A small image captioner, trained from scratch.
Data: trained on photos of plants and fungi (iNaturalist), 90422 training examples.
Rows from block 2 of the image encoder of a small image captioner, named by matrix and row number. Rows with one number belong to one neuron. Each number is 128 + 24 x the weight over its row's rms, rounded and kept within 0 to 255. All counts start at 0. Numbers have three digits each. After the name is the row's rms in percent of the matrix's.
After each neuron's rows are labels from the 100 images, of 14976, where the neuron reaches its highest value: "responds to" is what is common among them. Only what is clearly more common there than usual is listed. The data: photos of plants and fungi (iNaturalist).
# fc1: MLP up (encoder.blocks.2.mlp.fc1.weight, 768x192), inputs 0-95
# fc2: MLP down (encoder.blocks.2.mlp.fc2.weight, 192x768, transposed), outputs 0-95

fc1.620 089:115155121130165175085117117134124139111114141107206084162113128128103095112126105148132160127123156140123142126155179150155152163139059138073153127138097106157127105119154144134149145118148121122105121100116152130123147149119127134097104153106116111141147124196132086131152155116123133163
fc2.620 091:092118147138079125148111123131171166117121131137140133122173144185112106132148124139113103136162085151156093138126120127150158100134124161129085145104112141159151143119135152131114097154141136124141108141095155132130125164092087140131141180144101119149137108040178145141140083143137119110
responds to: order Asterales; family: Asteraceae

fc1.492 105:140125128150097103114136090137142146098121101122146130123121119121152116118111122162121152132137150090114161119120153133129139129146151161083129119137112115138145119109130116131127108096089160126155124125129088146103122128077151143107146137145169122139115137141091149098118112159107121103
fc2.492 094:149141113104109125126154120101131164118128148125168104142139081182139111103133121113119163097128107127100117069130110093139120116156107102120162135127095119112120129130127127126139137129115122151114100149111123109157084160136161120110111142137065132167130157158171095157132110057163089075
responds to: order Asterales; family: Asteraceae

fc1.112 097:164083136107133115154123141138113143095117125122096125118108131104172115124108132110106124108153136097083140107126142124163148151113133103108143098097111162127124095156114144128135126141129135154151129094166109122168151134137095111114088168139155110091082095149123084112126099124101148128
fc2.112 129:183100156125120060130145116142174131149149149149099128163146144115173130133129130119117100162098139109171113114124166135134110138101104138144127158132107096159137145170135148117114099106070170106127088176083171084143143148135127136155123130141090106103103115162140164174145120144158163117
responds to: class Liliopsida

fc1.244 117:117145145105116132122153135133112159101111134146142118100122108115133105112109170111132143154120150135138091093175129127110152120157105093102117079145156106145133133179172063113143129068144126152155131157137107134172105144142128153126107111117111181117155150161166128141113113135146127115
fc2.244 103:119123123101112117133096134128119143171099144130111122118201169143109122161128107121133161140136149115131110120110145121189093134116163131121109138125068185139160110103142134133095113135150168135126146105098196141124110119075121128114096134122126103167114145106106102129138100142147102115
responds to: order Asterales; family: Asteraceae

fc1.298 099:140112131086131142113137122066110119156114146093102122155128131114135178077114104137105055073143085142123134126131152066142106106114142117119129100155140126136108089125143130130133135122129120139146151168086140118168116171132159157108163138143179126120187095118099105141101140085143149147
fc2.298 119:134086126139123158105114136114152083173142141128118140151133140145134107155068119148145122113158089102120124087164149084121113103116148148106125087169107133169131150133138144109159156102150138129126105132121136123147115151104147066115100097120161094158154104086120101112131104158179135122
responds to: class Liliopsida

fc1.581 092:112174115115109110142112119105141147144149153136152078156106126100134111110161142102116112128090125107160122124140150134129158071127137101136153137099106099129146120116109138141082127160134140165111165127137204168093150145118081107087105125143136128162096109142175047128166068145121090126
fc2.581 095:131102118159118156105109157148137093122151111134156109133143151143172105061104146113124163087136147163139112131144097126147110115129145141131094096109125132128102150157137127106127084116151107103168125124125116111159138115145158171138085119131159135115143148137132181144140135132153121112
responds to: order Asterales; family: Asteraceae

fc1.196 091:137127140161151088111144112108119121140101097098115122109112176118100162127128140133142130110125126127104160120140136158198107177088144116142116126153089120111116109117128136080148156132149144092140153135088140123125095207168112075145109150172145154134150138094184143109133085123118160129
fc2.196 121:097107115117118140168155143145145127108116134141104142111129143168174119146178105161135125147138127139057121113154137086156126099132113153148118121145142129138126114141142135118069104086173126120126167115141153102146180118117124143119105160116169105151155120149112140141125109088094112135
responds to: class Liliopsida

fc1.632 100:117166134145100147131118112145142136102130136146099113083116135087111156117110128149173124113146071178108146161168127127143141169093152145138103113124133134147117152111126173114174165132122126118095114156096114132134091144127130122091099169136149140073118100126157088140153112106137142148
fc2.632 104:154077125130140126139123141147159150103125155119158163140091141181129132132113101117107072144112112104078133100152155110131121107124109104110113137159153151102132198149150118125125145106148146116146151107117156107155102127112126101105151104118133104111153139130143152123092102108130150111
responds to: order Caryophyllales; family: Cactaceae

fc1.609 104:146163122120100127149126115109099137102140173122136110085153147189135124086136101164107158136120142128168090108111133159145124131156115094158130106156153146110150101184134117144097170127149130143080130155109122128140108142092101158162114115147142146138108098161135076121113099118128118125
fc2.609 137:145081141149145109133133118079118148137135114103154137140175097077117173094153122116155159131138105170123120142121130126126134111119162131116095140132107122141127163113116104123134083131166122133142137156130134139111166150107155123116133160091156128136119128126144074117147106109103072153
responds to: order Asterales; family: Asteraceae

fc1.403 115:086115159128123118127068117092133101145159084138123106162136102150123126130073122139085163152105136123121176113150162147128152172157114134105137112151117122147169167138121136114156103136082118144123143128153109151105145164107137156114118135133140130128115120133096161115147119147072083140
fc2.403 121:111118104107095106170166121104136171100131140149139120089140143127177116127163122140099124112111144134145144095101133110152115060139134135122078139112124136125158159134136118145109134169183157161113090160126110111111090148111182148094119111139084125145082153142103086117137125097125120155
responds to: order Asterales; family: Asteraceae

fc1.27 099:116163109114095123134105110107097113096146114141070108123128164137130140110156138106114157134141125139148089148135158102144166130131107130142159107157130132144143107138134136099127113126137113167155125137146091123080122116106091161111128142152140120132124158138138132136144112130148105106
fc2.27 096:143131080086121121153186104142076080107120100102119160139118134141153133130106123135136106103102148101161130133138114164147183140141093091110100151131105137103130158157179143121124124082102086141128114113114119145122139094107122113134165134145162131146107139105124147124153120157099120098
responds to: order Boraginales; family: Boraginaceae

fc1.419 097:148144120141068126139119078143129138088163157129120092138108142125147153166106131137138146110120087091152137129134136111148136123121100137113113108140097114124128129145139131134111128129108165171105130126143137170160149110161110091102128140124145105153142115170094125148133127141078157187
fc2.419 099:122143058119123146112139131161097143129134142157137190133149104114101102119156119138145133187142108157130118147115155139124110148135113164118145119128147125190145100108138128126155045143192126135104102108123099097149084130128142141100147139142135120107140114114156104132086114156137140116
responds to: order Asterales; family: Asteraceae

fc1.168 106:109146140112087127147116153129119130129120122120130093098110099122161115174110162130082119102177102145139129097117114141157137146062119117149159093156099127090120108101091139121125141138126157152135091104162094131132101104106135118141145146158121079107131146132156092124139141156193107150
fc2.168 096:113158121141116136161155092123116144079075131132090195186164101135153130137115107098137101119147111143145119139111158139163142101133106122109098156129131157121114125153166155113115125108146167113135138187095136106125096086114138113142175125137118130125127123136170158154165126158124125058
responds to: order Lamiales

fc1.498 100:109103143164129147137107123127143122101129099102129127117142157110149144149169082131152103084125103144105137123195150083172164145066132152138114105126105129145104127166124151078131144100119179120082153134106106113138129169125110090127109132149172104129119147179150085152104101110145148130
fc2.498 146:118080148148107141131094165127138147111090142139134154134103110173129143125110097146135145136145118122116110122161134131089115143121120149155084095121129163127099147143155127139162134107186142143166128105140105152166161138137134128093169130072140088137181121157107127156133107137082144110
responds to: class Liliopsida

fc1.756 095:101160125118105143152114122108104105093149132179105123066168116144117107143146136081128104165090112129117144108160122114150103111128116123108135105141118115145125107157153142108137129107129134150126127092155121093173126116122103114115102098127109106109132135170175146150119112100112136119
fc2.756 085:121108124132134119115129099047121122105139112152158151175092121129145154101115104160115123137129149104144149134131152187167137108097149145116094070132147098137143106153131156131137111121203161125154181172148155180094120137130149131135154125116069128146126081139120135124128145134114123138
responds to: text has "cactus"

fc1.672 120:153116112123166148110112106115154132148143131128109146147171101126117154126131107127117109146134152165121192137168167116129173134124194115120125098136136139157093147092153133122073127108182166142128115160143144130077143162136111144097135135077128100121119165105135145134149114120162132145
fc2.672 112:117153090149110137165118128119109143099153122094072138076110153106141090112139139129148120131158112153148116154111137119129134130121094164112151178115111121115165117113105079140136148122161080149161153113081090156067123138164157142116119136133081144100126178117152141105123139149124110100
responds to: order Lamiales

fc1.256 096:149132132082124110140141121158120132130112141128167141102104072106105084116105141098112100150125104137183147121140108135134124086134124126125128124117111079136161143126153107097094156143139099102108153146118128119128121148127104118109107188119167129127119164083133122145149155147132109131
fc2.256 105:128122109171117129169092124176112113129133123113098099147137123143111160151133140146100156117160144121142175132141139126135098088139176141097092130123104157184119128152156182117131116160150144122176162122057150162131127114160167153137095120132100094117129108163091126141129109146139094130
responds to: order Asterales; family: Asteraceae

fc1.654 109:151127091160146164118125098143157103141141148127076096114152145111143127121124115092159082130139178128113139152130141118115170141101154127109117125137168164156112142163109149139131147108131134159107128111137136146110137183155124146163149106087132119141159113171197142136123137098110138103
fc2.654 097:119147099099074120162116095139039125137087117112134117147133137144127143149132134157129141138107096115130148151079109131135142118125077128126136160140135123112139120158172138116136129139105108137151155132085152129151134127078132080153148133145129155115074094118119075130145136139119133145
responds to: order Lamiales

fc1.24 100:113134121138120111125156125119132183112137159129109143127136142135164140158096076142087182141093112149113125095096106160131162140084140139131137158121099174136127145100167124098142143093136130104138110116161142129095096092136126151124109150146144157140123131119159158114137140130119122106
fc2.24 097:067131140118132159116128149084186134134151141090118109120108127126175059110135175108122130106145144101133112134120118156117139118093131113074102142151146118124101147142150108130074129149124112094111104131079145151120117149115142117114150136117129139104125155106073119141123110133151137127
responds to: order Caryophyllales; family: Cactaceae